config.toml
time_shift_ms = 100
moe_every = 2
subsampling = 2
max_grad_norm = 1.0
final_lr_fraction = 0.01
warmup_steps = 330
adamw_weight_decay_other_params = 0
Rows from block 3, named by matrix and row number. Each number is 500 + 40 x the weight over its row's rms, rounded and kept within 0 to 999. All counts start at 0. Numbers have three digits each.
# pw2: conv module project (model.blocks.3.conv.pw2.weight, 192x192), inputs 0-47
pw2.0:472505489539478469508578528514540532519511481490423510472537492504500552444555508484585440505445500451475522545488437478527473532565458514505486
pw2.1:549496461445519510544508504514492525401520459517469541494549504443470518489540528512454449514483487451538535460516519495503518449486501471526463
pw2.2:450513467492581451509527551559473510468463528454518499482547537567518550435478506477542445445556534453479536493530476558488459522445456544518515
pw2.3:481520471531533533533505556544456505514466445551501520549572543517519395472595393454493544479528501465482500363525489486488425488515492495489440
pw2.4:486514547493471530442463502459488494464521544526511619468551487544527491498530437542450550481505573455499501517452446446509453530595465500482416
pw2.5:460511426556425500519464456461528495509505571519570475549486529502499455471536467489476503489597519530559502439504483556490498481464472462478504
pw2.6:429522584518558502554564487489428538448510446471468546485501550512539460393572508478560553566479500501530499530525500518479524479550461588458517
pw2.7:476482485586493461490481494425465500471537484448558555490560539443556507548481469583437453523478534489487444497505529529551529445516469491471473
pw2.8:433502541542530516488486584494515537506530467499568523513470514553518484528493505529469480513513499513577518472538496493507550521478533566456498
pw2.9:518529465488617529491577443473546534432532503566405503516502447543476550481458498469535494463467533514535506438504538491439488472430441525472498
pw2.10:502488492467542484546562506493525517478461538459504492505545531436544501501480484453434488428545536452480526461530490497520541507519467514489526
pw2.11:505470520505547503498446521538477515482484467462578542543499521472478518584548460409515504463595470533452477535495544494531477612496518466522526
pw2.12:523495473459528461471465559538559528484526518493505486481450532487484470522478469514529431519518487452490496480532491500525551537470455485517458
pw2.13:460529510520580455481469529484465538594519519406534519553498470564486533537476442597502447520558451472448510511493528476557462492459498545431518
pw2.14:508511475475480588471463467437543541428528586520525498499507522468490331571498517489462500487501533528572499583435479509502535513516488487465442
pw2.15:503463524550490454491507536556479488548510540484522468537528513517515519427541480461544495450551456442580595413462489423569505448493523558462526
pw2.16:491479478459486570435508475550495547518536553521493507482528499492509542512555473487455470491485570469507559425505530483484458464487599564552492
pw2.17:546515539573497492424451525530408533539458498469431614453535552556482487517434495479503491517487441509556486530532388492516463433451532559475447
pw2.18:486546565542396516529518529430507503430515462550530528445522466469517541567485480499481472517517568456577522542517513453477519546460528555514415
pw2.19:534506611553507452501559453522515532439464471477474464506491597513497464485479535546537503485451490467476458514484498504546516456482479608561482
pw2.20:460412463503520535476462453403550550509450519518497545586384457543394467552530557499439435455545471540564539511502519466529576425500509495511481
pw2.21:539574505518529522492462501525562566520504544452543501513524530553503525438462493494481554561452503516555573534452468497469538549567465437556500
pw2.22:458477541504471554483509444556509500567529436474526543485415484441536533517491451519501532464506422474518590523480528525499493471477495564536517
pw2.23:555512457472457523493447525458534520555539475519511553464457504518404459470470542460500508481431558377515427487474542483488494581516471491439539
pw2.24:445473452510541475519542504532559481521467551510530460568533487498516574530526538540517563490446513441543572481431577505525445501474503462554515
pw2.25:443507454545529430466430503528477464505480507492531519438482497560509496552486436475551532564488535466509477531476503500518470529520493449535505
pw2.26:510488454507418428565522427435501483483464545559536531492506536555529463521494508474532435546404526522498498516406483485507486560470498518485534
pw2.27:537559526512441546490516514511528471435507525503451467485474447453574484557521514473532503438504508512394464516507543505445468413471498494543544
pw2.28:500514501542454503482528559485531473409541563467534509492508493562489505541535471510536469527529499493544500487494484491508515460534556503446520
pw2.29:479543569487494509482491526429489470582457521469460527515517488497506523540463577464432519438517529540522512543508509538505555443545583478443588
pw2.30:515426465501506481539499412520450532525601516549492531529496486547531512510409512504525597472494551528460555503451546567452470445519520471472489
pw2.31:484430493443498491487538558480509527452471474527492541485507536443522460494467527435541540503477425493447553522485510437496470528558504488463414
pw2.32:482482539497538509548552478459542462480511533502551462485505569609550501519577514406534427522529509534554527496492500526472479519443437485470430
pw2.33:482536541519488472484452417477597461495447495445524570510454459551481491528551521460514427558457464517458475482488451576467519534522503507602496
pw2.34:541529454471496475466522482467462508501523543489469487494471503491537491473485454555464517570627512565458476407553477483427543552538518484501533
pw2.35:508560555490489500442497483443468473501464570518516508472485484577551526446553525393491492519495449421499452485499492533445459474460426548537482
pw2.36:513429524516447560487534480562531488508480568466486508521546516547496480476506509527455452422514514506471495509509495450489558508490524501455484
pw2.37:483488466427457550541534527443472479516489575539490499529508458425416517507522450496542480527488508533498550525550475502494513497465463462516511
pw2.38:554519458523480534464612523453487485484454517539435584450528500513435511470506436574558477496455484598538466426532470433516455504539530461473474
pw2.39:479457468488487512418453450490533523455489467420589519533557461539589561518483525523483505455604507604498500503523527429486560453488502500509520
pw2.40:475455514454489431446475498490448537449533437518573534497461585492459532507516510531508520466547468539509433547509499505546493494498508515485447
pw2.41:486509454519520432492522532432431468437494533432474499511457428510489528557535499472504464527459477490483497424443524508458516535502565480448552
pw2.42:537444456545476511483493492534458535371489533490546498513510559532468515456494492545444479431490466522567462549416475434488546507510552535490519
pw2.43:540497492511503498467488501479507475542512520538478508489550539458477489539479519445462529416451469519479494494511445418489439456492524511547519
pw2.44:556525525476481489488517434528564549506495484472522487514467508470515468466482423505471452499430512526525525491445509491467532505485496457458511
pw2.45:579501483509487521438527464505519550568496485513480479508519514527583507489514479456602535447460499603555527531521505480494491506551528571511513
pw2.46:496533472499591453529477483502449525578450520492519430477480449405514444435514469460522563462514498535474511490511437486482541500539478487497510
pw2.47:520489462505551543400447431524436448548532471510524517469528540482496465520506541425496505555431476436534502473459472466480470552533541415458487
pw2.48:493459479507497503493465437472540478452521413503482477551468499525473473514595488471466525501526503552517502538487481497566471588581498527487542
pw2.49:570511485471510456527483460450473419569578529521485549503450492476518591461515482487513504419530459492531522497499492523468518519478457468515471
pw2.50:472576508476504483440493488468502513455509502521538507525452540489466512481469504517450447457593431499556514554480495515498541510464547523536541
pw2.51:551541474569415503524500520516493589469533504476437549499444498489468562478546496487483530472399444532521492533462489490575517534489505515452441
pw2.52:468463512461530528495503462506474453493499529464533567461435545541563471512502463518462515532435548524445554443583470491476581425498524492535563
pw2.53:469457550461483534552470451462508523473488537451472468499522435486493465534414469581438567511530424507457522498520470496479510399513480526509493
pw2.54:530425441528555527470506609581559508419493611480499540479538463513487548497557465510487435500521541430548506507438554505492428493534475531518507
pw2.55:512503464521446504496459526512542492386503379515528430516514568495506476454481491445499468485497542512472497538421534490544500445563542594464479
pw2.56:456496540509518578455530470460466487548538467524490493476489514473504515512548532529444497563525482541405561424497451507483516527477458531522483
pw2.57:493470567408431496528513487488521463516472421442535545499545458511555510555553491504489522448494515515532475478532473491467554559575488469551441
pw2.58:490487484469467492572460544514503544395530503518494560526510494544415486463492490479499556479482472521479523461466456465491520526543430467496594
pw2.59:528560488518492531507483522538482468483473492465474438572484450520463490510529540531548486489528494443496527473522434508483515588521505482512481
pw2.60:469515470485520540493527510508430463492528558516504514480417516465538481455473471451529556477523483553550484439496469576530515444551536523461445
pw2.61:503485512507472504408490541498434574454442482490484496501457581494501475476475531471426518495483531512491574624512456474582446472574478519537451
pw2.62:566498455524486456491465485507513515474451544505524512505576493464513420555515528465526569480472526518452523456477482526520555429451522475503517
pw2.63:523474496539500516552515512533547427532426485452491477502515434496503515360511482551471470504501468465557455493466503529472510452479491582416561
pw2.64:497508523486430452516471499507490480519533468452463562479477533444560478553534428484504575567490542509558595547485514476557492511487533524414525
pw2.65:528525482474446490467493500572574525469482554512462456540489527524483472492547560460482476520524513417485415463555486515534487497533482532526486
pw2.66:500457543499470484520500499454539442510507547503445450524547470523541454442502489492424486504539482519535556490499462540528493552474488499451498
pw2.67:486428532472499468567476547495520479490538510462488477490493516548491552516530477528488487470535507522548450579515505524520498539511519451450440
pw2.68:457514517493511500458498436479559494556504555507503500486486449492427537444501565514494533410455548469450452543565461434500438605462499488415522
pw2.69:489550500522472536530557465476443519485416529476496501474551510449417469517520529455529563466480396553440511506560525540478427537489516518514450
pw2.70:501450396499557481522456476554486537549498462495516529500536478480463579525509468528451527468450440453481504482467511536469476448533446519563464
pw2.71:516486513455492545450474493506482496505491526496510496477572524444411503474407492483478476502398483487460509487541522511541518526502519595473471
pw2.72:517492501476449518469493457471457519534434481495451469467563489549537501468476504462411510514541493488489469519507531532505459531430564446505472
pw2.73:504391450488461493439508449469473476483502465481521448525500558482444524544498525459524348585540529513517473535487486455521494394515441487487500
pw2.74:517535477463522418495516481524481505449412571512437526461469451580460511475482503554472607458518414464478554556502515591536474499476479520543442
pw2.75:519539439551570548530504503487525516502585505486502467496534533550507521477507499491460543429501502465509494570567476493409474489528512457531522
pw2.76:513526475426452525538515439533457490452477438440536438552510493511521560505491540576517516544523515420526531569494453513462552447487520446511490
pw2.77:464549511504436492509531527582504564485549497497466474524419451495442405421535540488506456518548496452494493517516510472469528491542525468481528
pw2.78:486533489419547494548501430513498530436499543490543538538532523638481502507447514444434498464528504492470483548502474479518479554506546473457537
pw2.79:494489527517472454451487511441485533472514473521526452528517536572440534514514453507488505423514500545466499494515507524541534518516486435466482
pw2.80:492487466432507430506481589485504492522486506538488520469535516584501489487530456522465544457537366501528527491525494535585591474492501476428475
pw2.81:436511504529477476578477458528559479530454492484554473547517438533501495509479558501520484543433503558514484567466505506457463401495531572560465
pw2.82:517497395467546538548495555526503465469448544519484574555542530489496515525485524490512441582427556548470525537506485457504504498482463443468507
pw2.83:483579513448409486452451466480529469428508510554539518513470486455537614479515509472490532514490518463466486470501496511470493445479450557488488
pw2.84:500471577514511498495474507561496479506486487521528507495517460506503596589534486582520512504482569560523548577473549485535465462464531457486494
pw2.85:497499579492581499500509449494437511474489524483502473541515514460552517534487511481562537559430482503534487468531550538445513490517570495492439
pw2.86:551507539465529510476496415511431543562545525538492520459532495500485450406495442553533477450550533503512506534553531466513452462450527498468484
pw2.87:473414521515526537505544495444500505535517555485492535543559550506447581553531545437438484627481499495526477586487463482471479529516522545517460
pw2.88:538490492569410512496573517477463489488530535456566496513512483472556522564534473510527516460529559477497436498485494508478502503543532494506471
pw2.89:525451498497476503483502507534404488563479528523545555499448527510479481477422563509513514533535513433496458486499546517525485483461537497480542
pw2.90:494519496510494447513512458570507464515496468537479477519450475491506438481566538531540539533499564412458451507486499518469512529531546497469530
pw2.91:547435436482506524503586537507501499554537393457451528515541475563479497456522508511489443515523444488472452548451568526522552588437539475443477
pw2.92:504421528483546507468491447523467514549451489481443490501546500583507521509538518486516493486501531519521588561486503523545500472511473511452397
pw2.93:531578510525485465486439558495562553514449442450510505572518502422503415544566500486485459501491458457538531541471455525506469501467583401483546
pw2.94:511416475526459510482460531534434527596413444515534491511484482458488494481500556518550515490419445546511475493539496465472514435480559610452491
pw2.95:481489454533603512490480502442548476549526533575550475532545538505523539509506550485454488511463542508555568499565530479500453502391548537496484
pw2.96:513510448472529457480516511553501463455441513556558448438537475481393507457550520500489470472548480518463426484525500583523507520509505509490452
pw2.97:522533538519504457467493504550542457477484541467429497448519457558521543554465469474552580470437546595572545486491461475485524505494529420437409
pw2.98:499521507559485464531436485469426500497492472548541485572477400524457576451507495510444568561494533467525557468522553495486503505466536425485478
pw2.99:556481465475479443512552502489433510595493483533467482488454500536543531505491481445503494518569538511547570478501523546594448463498566513501406
pw2.100:481467458522513471427567467482483497387501539566504487557423503459465544532553492444571536532436492541580458575543524480419560540496455464491502
pw2.101:434457377466500475523518454540483476495463488487489572558431529532485510468424504581463579567464495577503482465498437424515489498571539525520502
pw2.102:519484588525542449532483462476551455502500520458537535518387505514436552481497510420451481414492545507498464550532542527557455419516562425484503
pw2.103:443466477543466490551500468464559487471492435508496508435491485531388497546497464508494529505411501516501539577476557524586588525531446435487595
pw2.104:602518499476509465512459502527475475553535523514549532448486465539519431547495528487582492491557548473617495485512489496444529522453506558433489
pw2.105:441503549509530523451521446486510544457445408438531456479396486452499491563517515495488450594562494508505581490445449526471441511464407485513537
pw2.106:507493520430450521495451526534468469622503561439491453526476445558498465532413581515570465507440540491452491556434420543505492484501465489504519
pw2.107:549474474521477416496491531511587535508512525520468502514440464523541446482445485518540527531534468525518487501501491435440553528467549463543524
pw2.108:495522557458535430525581416495463492423490486519483476499589537483445492479516485483550494527486393504463441571446497517482456502527511490487496
pw2.109:556433463479440503439540474486564452531511524463452583553447532464512497477439507418460474511466465580533471517491472523405580503570528543418471
pw2.110:510509499539518450453524539452453562423496501453534431462475482465527490449558544554518478508440538553441426459513458462437555479483513439515485
pw2.111:494516451465484540499535564516441526559528555498514520546509433443524463478496444572488510413539506606481412508477571542444556502516485476544515
pw2.112:517420466524570470514455527464549543488503527520504540521535501527600428545497505527496506584468486564501411502436474499533449505490560527454503
pw2.113:436496569512505502554424534459492530543513461498545452521493478571474513500478496517527507542590463603519472529559520448521350483520507465516505
pw2.114:544476485505463563467532494481537536560523464559490535520471538478511421514562460499468477563439531421528499494512512564470491510449456554522462
pw2.115:485423464543482573464465506519505504516468576464496472471497489513506455518512470496568491521548514542528492488498463467596559485491495448488430
pw2.116:486470431527514546461456585520526449488493530483523386481458463529499533535464562502543538505493485450547564553555480545582501496533501525485550
pw2.117:560526482516458473522453466561466540461559529450463482544591505472472525504478524532437470496409502546455432486505533499518441564520525468525547
pw2.118:581439468474575515445501436478490583514523580477520496491543536495473434457458460471518547437436517531528516469533523496558606489485449508570408
pw2.119:506490495490516493446540513504416441521489516530544466511560485499476514537585553500519571500452510522537469523582508505430547517492455495506480
pw2.120:491491508465458523474485532471446545517535556485445433514498479511510504499530540485487550477537460627447475510533532489491441490540415535521514
pw2.121:499526495489494422555552530520478524447484601542468454509446516520437509515464480432445536508473487490445531491567494465476543475493511437455474
pw2.122:423576481481502473546553489521567552517525533493423529503490517479492492558512516526515515526536538529418483547471489562520410477444535482455476
pw2.123:470494466454499455501507531559572511509522474528488556504449479530560527404488457433403542518487551481513440529537502490513544523485571486458495
pw2.124:476492522475432483509518488469490547520506593494478549519613508482560530477501517423528464464421443429491529542455466508498473442487546493473566
pw2.125:557588528526445519619463527471506496511478591452487517457538455454398483528531502472560522472513527404523498435505510512476533445431474490508513
pw2.126:537470419476443524540580555507478486515515488424527501473511489435481495511521472506506533488533503547498477456525474487536457487519538564468468
pw2.127:492442529482482536488504485501548560531536473478555555465552511462464466547545409526440492483533530468483483543549434562555487410504521497484482
pw2.128:492463498440480563503481503489487531494485530408465460430520531498523488513547428467507570481455464481448507524586521463466457539500571455527528
pw2.129:448480530492415468501528577510499541529531481476443514498498405437527524579510563478441512553497521471445544450487445487528461537528517551531429
pw2.130:520534538446431496485555493559542503524497527439483453492483495481454480484533508454499566552495532495552490514471480520463458528447521531490520
pw2.131:508494441436474463566458480570558491524458554503493546471581547446448461496479465533539483514511514546487528420478492485466571444460516530508475
pw2.132:489501517470435539444560460509527516565432503470502497471426541556459481428526469492479618467473548475532424464523509507486490460519543450483446
pw2.133:510537477437454499587472463541529455459506534439496540467415493558574484518539485480513469588530516542511470510567519471564489564534542472445499
pw2.134:506500513489529570550568449532582462498488463414484550518476489450429564472467485547468468477502461541441483518476480537477422494574502576538505
pw2.135:528482462520470478485503546536492493448477492474464460509428525495531468551515481483485581529512452582454460572477499491565468541449551516565532
pw2.136:482520434464444522450496436566457462543457451533512476441533448539511474467463490447546509481497507536450585445486534543541560504417514465505482
pw2.137:487448521404515492440498485493474476548514468525481467472507491505525538455538494510497484523520498455506494518491434525461501534595436543455512
pw2.138:505523484492460446535555481464475487557479592509479507470554516517592479492582502512501487485508518512424498519556415505531601464555412459538417
pw2.139:578480486517524546497472395489485485466497433527493521472478501576477543440539417513497515499467529488492483552481493488561431470494480579479486
pw2.140:464520457493481509537493569402509482517555500460570502487495411461431602520533540554432456542428563522498571508489559495551511504480524497475544
pw2.141:488530469538494434501522499422477481477510485453461509531467459544480435516490560487440378511488561495437505482537527499510534513520561421482459
pw2.142:459477488470570458544490484462544533581502536417495515554502497479448552512512504416494428457461497525473512530539478496480550391437498496518523
pw2.143:485453489475535557499494464458517425612532539458521490481505522464450477446497455559486542479451445420438478522548543488599495432478542543542422
pw2.144:544417561504484553454500474524492453412514537483523543525499460528397539474539488494520508476513526423548561478493505527442493475534497443461576
pw2.145:520525491458578539542496549462552471521561557540477514485492539567507508540483553501520487537440458467536447516415484492501518510571439479500599
pw2.146:569484520425491514470519469521592450533499516550401503500507516476498540604518515516520534504522527425486445533524502477467469556555456496446494
pw2.147:499472506437486459510485562572502564492470448437493524460483472495460571495508442550527505512487484485389435463507506522493433430449449480509582
pw2.148:481540506444459421478477540506546545533485465533450465485502531475564423451572485479509470492416503491493521485522439509487572527481556536453523
pw2.149:494536468523492470503459542491524466510542497450522459509478505507473447463450409532500506469519535489560509455440470453512523502519532457519492
pw2.150:564576471497534505486458569575414519474516558517518532450463505485555466504507575492408497551515515441490517501440483412494572551526561491495462
pw2.151:491513513531573418544448538482488492483479533473507483556556449457512559488462561476502450492480459492512453465540460518571508518551476528512358
pw2.152:523539471507513463500489493500530513527563437481544520513484491475524536456490463453443491596475505581543407481434483512506459495533485499472486
pw2.153:431452536472493482470524531516500578496525538502559481485506564458430453521542475500536516500509469565531569471517567499524519512457530459461572
pw2.154:507516466588456498497470479510496434458509522451493474503457425464536467491463478464558537520523546512500480525517482441506542476487480453498453
pw2.155:544448474479397449452461543455546470481473566539587474498481517502574533572494509551548470548570441479510480498494556511461498524449474512553478
pw2.156:508516532494449474463536497504503492507511516560553515527532470528430493550475509451518581457492487553467471497470440546427442493558465514533488
pw2.157:506528472499510565433359471496488543562533488488461492469475546471510508536543428519503489492566575464480499437523488462460486470505503485490522
pw2.158:451599533518422525467552448436461524602555551506503549447424540469514488541480543475515454515526529499491578484551499482539474526460484524483457
pw2.159:546477620477460531466479562571508541395490544592554508534505489492553538488498488506546537498515510546507456468484557517499540456575475475463448
pw2.160:478508470513534451422546497464510530496517440525383424479532563519463498524498468520501495488513494551565552508511542519515523481503462496481535
pw2.161:397445499528549475544456497516471551496475516492474374440420525551524531519500466510544551468464496390524482496525533537493469537495461505546499
pw2.162:498550455536463497417489467505468548544485447445461547507433518484428571497531468543473489497533451503495479487526467490484469543469499507484528
pw2.163:473477485527542535490450503514462504550475499521503486461482461524459503484580526476404542489477573512522429509479423436545465570507463507479554
pw2.164:528442522537568506501509492476517414553469507520496509486497501576506445447497562508541525485514474488501510518497507520464526512479496570528411
pw2.165:474460542475542583570518512534465505473456537495555506526562432475542443518533467546519491499494443478518555488579542547478543531397515467551481
pw2.166:481495535524440468446489549610452487516507465527550500496498517504569489514508470507435490560477452459437538442480482531528495495526562510549563
pw2.167:506507524496516560475528498563509532518555528526540500522479525375548476567459482492457445448457539491443514484577514480529519474516427424437540
pw2.168:497484424439537517543502541511472510468519435525576435554545558503550442455482477530488460455459565547463499486500519474443554421500542513494427
pw2.169:479443417535472463482499484444525544582472541512470498458459533541521544539460477523493487544548468604456490540522431523505556420506559474553458
pw2.170:473550501432461574496570522492526480480502463535518471524509509446534570526449537461504544457548506522499505473538472470497470506466512575555479
pw2.171:545557481534538478532450523523455476540485474525491500494518446542455446531546514501544527479510551534518500493527482512473510548528493445470451
pw2.172:494493457591496481488444508574490439467479546568450541472508505510560508489509498503535476519502537496490448453478517502425494492516512482530480
pw2.173:522495529496540510468571483503417539487552466540521426564502471440449467531493478485489467496506492510499430488506554510508533473498525466487582
pw2.174:504537533515525527554484478483481435512489506533505454454534526535545482445487564519517456526498489513458492465478515473538522497556457456514499
pw2.175:524488452416503496568597479429475501478461519557494550459505443405472485473491477527546458505588520468462392483502444458507471483515490517504501
pw2.176:556517464442499530497460485543582527506485487415504525554434469491487514512523493440478444496572540522471498498539516508482502531527496528451525
pw2.177:492446499540504509494431526524499513526547554530514486509467524467436530470503503550455562601548511555486473463484509468509474466496514500512449
pw2.178:484507513541518504552474484520515505479500509547517546536456525523455574367484523442471449597544513496505460512513573485459473453532476530455596
pw2.179:455565466491530470416458554458482512402441545456446500501443469525579475450498540521576467418478452380469489477474485538482477523469472551483547
pw2.180:530488490540535457499472456547476478532520506467528488472478525476477417466487542532443497539495494546542532500470488508524436486553455528453496
pw2.181:496480489482480500510483504535516449463446538514514447493502507540531583604521508473486583490568528482477497474483560494526479488485542423512577
pw2.182:467479485514522502480518502456411518539517500481511498477512480550524437501520513499503434454516494445517505479469574489526475515462495604522469
pw2.183:498495490502554542448463467574513511531550519488528483456461531475462453454438512511552497561470434563462509476527505477509484498459426513509481
pw2.184:644503408525508516467490520479457542504532477499539575521518472572514521544541501488473489439430462486418523519508529430459560432571528509476474
pw2.185:515550544512412477497542527470545500589457487485457537485491508526477449481474493455545501494559504485540515434492484460544395498546437434506452
pw2.186:563419454474523468449514478576503423512542523557519462468542487442556490542477509525524464438441474478472513545479503505491502447499544508563539
pw2.187:518461562568498486516541561554525497493529459549450524499516543489546605488488473481553554455505518561604491466589432513513495484456502479477462
pw2.188:518540475525485570532465528482488516510476463493481585501542529455510527560504463476484449569475476389448503514510468478472526449513471537492457
pw2.189:534475513447459466514428473495463505488542425588537502522507499451575494480542476448467449504471510518455468526436519468461488437528434458460490
pw2.190:418498483518486533550503535536516497509481521521491507449465569424486460503478467480481559594466499414504505508509463490442468503515490455483523
pw2.191:544498555450513502520425492545520420583496458558498486482545529495425502496521535468563491521530528517588454488436493487508547508553484563606418