config.yaml
hidden_act: "gelu"
mlp_ratio: 4
qk_norm: false
dropout: 0.05
moe: "top_k"
num_experts: 4
moe_every: 2
one_sided: false
max_steps: 3300
Rows from block 3 of a small CTC audio transcriber, named by matrix and row number. Rows with one number belong to one neuron. Each number is 500 + 40 x the weight over its row's rms, rounded and kept within 0 to 999. All counts start at 0. Numbers have three digits each.
Before each neuron's rows are labels from the 100 clips, of 14976, where the neuron reaches its highest value: "strongest on" is what is common among them. Only what is clearly more common there than usual is listed. The data: short read English sentences (LibriTTS-R). In brackets: how many of the 100.
# fc1: first MLP up (model.blocks.3.ff1.fc1.weight, 768x192), inputs 0-95
# fc2: first MLP down (model.blocks.3.ff1.fc2.weight, 192x768, transposed), outputs 0-95

strongest on: the word "it" (36)
fc1.328:484529497528453531515516550454451573480550472452471466514416459499402498482491500472495486500522499501485390536514539538532468538512506581476480564506514483503508515517543591518543478485488400504560541496523450473461429532471589496523471421518498527589493525458484460453482511553608541548
fc2.328:549498580487478429478454539493552429546491501550502493510516538538503493505587468467513494538461478546603527512501435467450550515411536541427466467507522532474437441465523499521522441528472583421502431477547580473462496535385479538477547501509504578549464451549455518498501498515470506513

strongest on: the word "it" (56); the word "was" (36)
fc1.404:452465465398493495504527473569485477495474479506473500491517534500540519471520535465418518547490558501498430624519447480557508528524466492485503458449437533498533518531505441497468535508473461558573569440506505529480500529546482518465539547520429486490387487478457522468531499556472543521
fc2.404:516511512480476472491514511487479458569406537471519533522463499494484460537486436495564478463483438476484533507521521513483458499441516498523448545457510439476448543439470547505486486470527494459400474520504478528466486442485493501535541441489585504431511464502505460490411489443513471541

strongest on: the word "to" (33)
fc1.17:502458546618462417523540489496520468471482494486494461470431503529571519538523526434483496453500526549527462471508532467482488499506536478491462487509509477469544514479508546460524536553450447550566539419555453476494521526458520490565570465455539551549467540554545546561475439485508540413
fc2.17:404488499487485495529493527434511491519503425496516541453532455524549521501465466495519526508514521447500561486505536522499503519462450452418549486452529562516481550466501527522534510514441464539517461571495598479522505453542480475514518461534511541378482506461540466458507551532449518501

strongest on: the word "to" (66)
fc1.243:511491536463558488483514562549506522491471464519570514512570514500519489515531558502529519461446431581523525528484465492497511449491529477577464429467514555514601460460443549506468490492507475493523422498578479504489519468557483536487471477472513456513445579422537528514593564499521468475
fc2.243:498428475493533441579479561423455536533473495482495463483490463504482485572548472484454494563490530478502556486470478460464507573498503506456510505529498541515448443507480534526435514482506510479503519462474519502575478456557590508480475508500565509545519525502426427494442476486493502410

strongest on: the word "to" (33)
fc1.561:575531489457514510449490494461503486501490552478537461492513490619486468436520481509454504497506493526462393471472553511557537487541471467551561482489442461488489529482542501479422556456450503463564471482462528529467417406481461564492551473487525486475447531562514516434505546431523494535
fc2.561:500456489549545422440469491548530498494494497476489498460475551444482470511484470457458465478493438545518438457512529512567492465513492481498564449476454505489510503564533408481496447485509462599469443502478486451505565495571403521543530460492516517538524499507501490500537455493464481539

strongest on: the word "but" (36)
fc1.25:528510535455537527469460510451487537514483523543463506492561471548497480480543467458467529543521511542515558508530477439526456524547567533524532525536517509526547408548548520514471515577540445506468481489502552554475502443463437476512532535558486566490567449492423594504440578557494486558
fc2.25:533492539529445446422480533435474518429535475533524547524584503474455555444474511483543543491469560512449486529566563427493564510507482524484500477498435430529452532489484483457443504554553513561526590527534535515506510467507518515508515463433552519489502511600542492421536471448552578403

strongest on: the word "but" (31); the word "of" (29)
fc1.321:452461451491485509466530487442482477473475466477495539493521539469538493509527490507459449553587510413498553523484513543605412495462515507530504550554427443585436517456501517561488451524474478514561441539490502558456469536471477505476558514454564433419472550507469533551552546538438469529
fc2.321:480480505467469545542538562526481568484520499525532533494587492484468486449491578532447544434446557559497572510531498523488557464500514548599466508451483562475484549493535521397531508514512585548549530506515479430478469522489552536527469556478498517527515513466495500549499517445517514497

strongest on: the word "it" (33); the word "is" (31)
fc1.672:477504546538493592480523561547577518469507478482494511549558526586476542522523460500428453457445557468489513504530520432542474503549490540514563538484533525508546440516499462439514511471526530456450473475594476494486555523537572451488468505460484441554493454542406510572459531538502490441
fc2.672:493550528470472546520607513496554518528570523470391521494543458483542557436522468469515530562457487486562479457477486494446506440484545573539456541483538540453505536595499513567450465447502527489477482486520489464427407515494508516466567469584572533446516474488512539515499530527498507505

strongest on: the word "to" (79)
fc1.261:549447458449547569523525520521546505462461539490489510515537560517503433536528522546535449501462517537548440528524482546449487500459549539503475500462518545471515479467502576542542484475459491423531432482651504587457464460516446519492483487496482514423450546551523457499473490511459535504
fc2.261:523499515556494480562524454474500556509474486542578466567516512540449533446514441466455458446449530508459507433431551566476503533449516416466515455537495520525503438501408456523445476475488524516512500482638447494463463486528487493495525613495550474493531555504479433542478494499532434482

strongest on: the word "but" (34)
fc1.495:476534486488471507524506573496488479407521520563483542499515451491484478449526484517465576548537424483520550608492467456533530522518545570426529488498463470528570499493502501435503484494475518536439513497479521532419464518555543511491475466506525487453522479522507519501456522422470471567
fc2.495:523507480486455506534520513422468488489442515477472541470490498442503456444479499493487504537456480455533542494547472476518490531447442460507418474540525444534506461468536439570507533513511451497412484495499486482467524469460429495570438533493432521478573517507506505446541512493505472393

strongest on: the word "to" (36)
fc1.329:482496463532508522552474482483552520558518559554450581454475550550569488503575524495508450524507511466466455427590568485526455511531567525519538500526558469556505454478519563463503479532493529467438518447526490509501506460460526538514544591526522516560425460471506538525506488547572487478
fc2.329:530506463513530432557546499501529461501483476442554503540552472501504521463485530512546534385501508497582562582499500532495520540556454527496529534531446503511424557533508492554504480473511576545538472486547445493440481515512484618439464469446510531539471510574501508446450501490442454439

strongest on: the word "but" (25)
fc1.342:499569470518524479447516544467559502461479497531540508501516474503474500537512555545564503557591487557511476474426526579505533535513523515571523532518491574440522547524503569498524584538407496539414538527474543533507504479564461484473460505510524421441476501484482528464560501497477484451
fc2.342:502434573460434496572499502442450491470483546540554441437491471408468407534504450450447415518482537515473582443516533474528539443511517493514510486498516425500508502434482539474538494516544484481515482469588429529435536493449496412551452527481472471461522482587516452510478485541466514543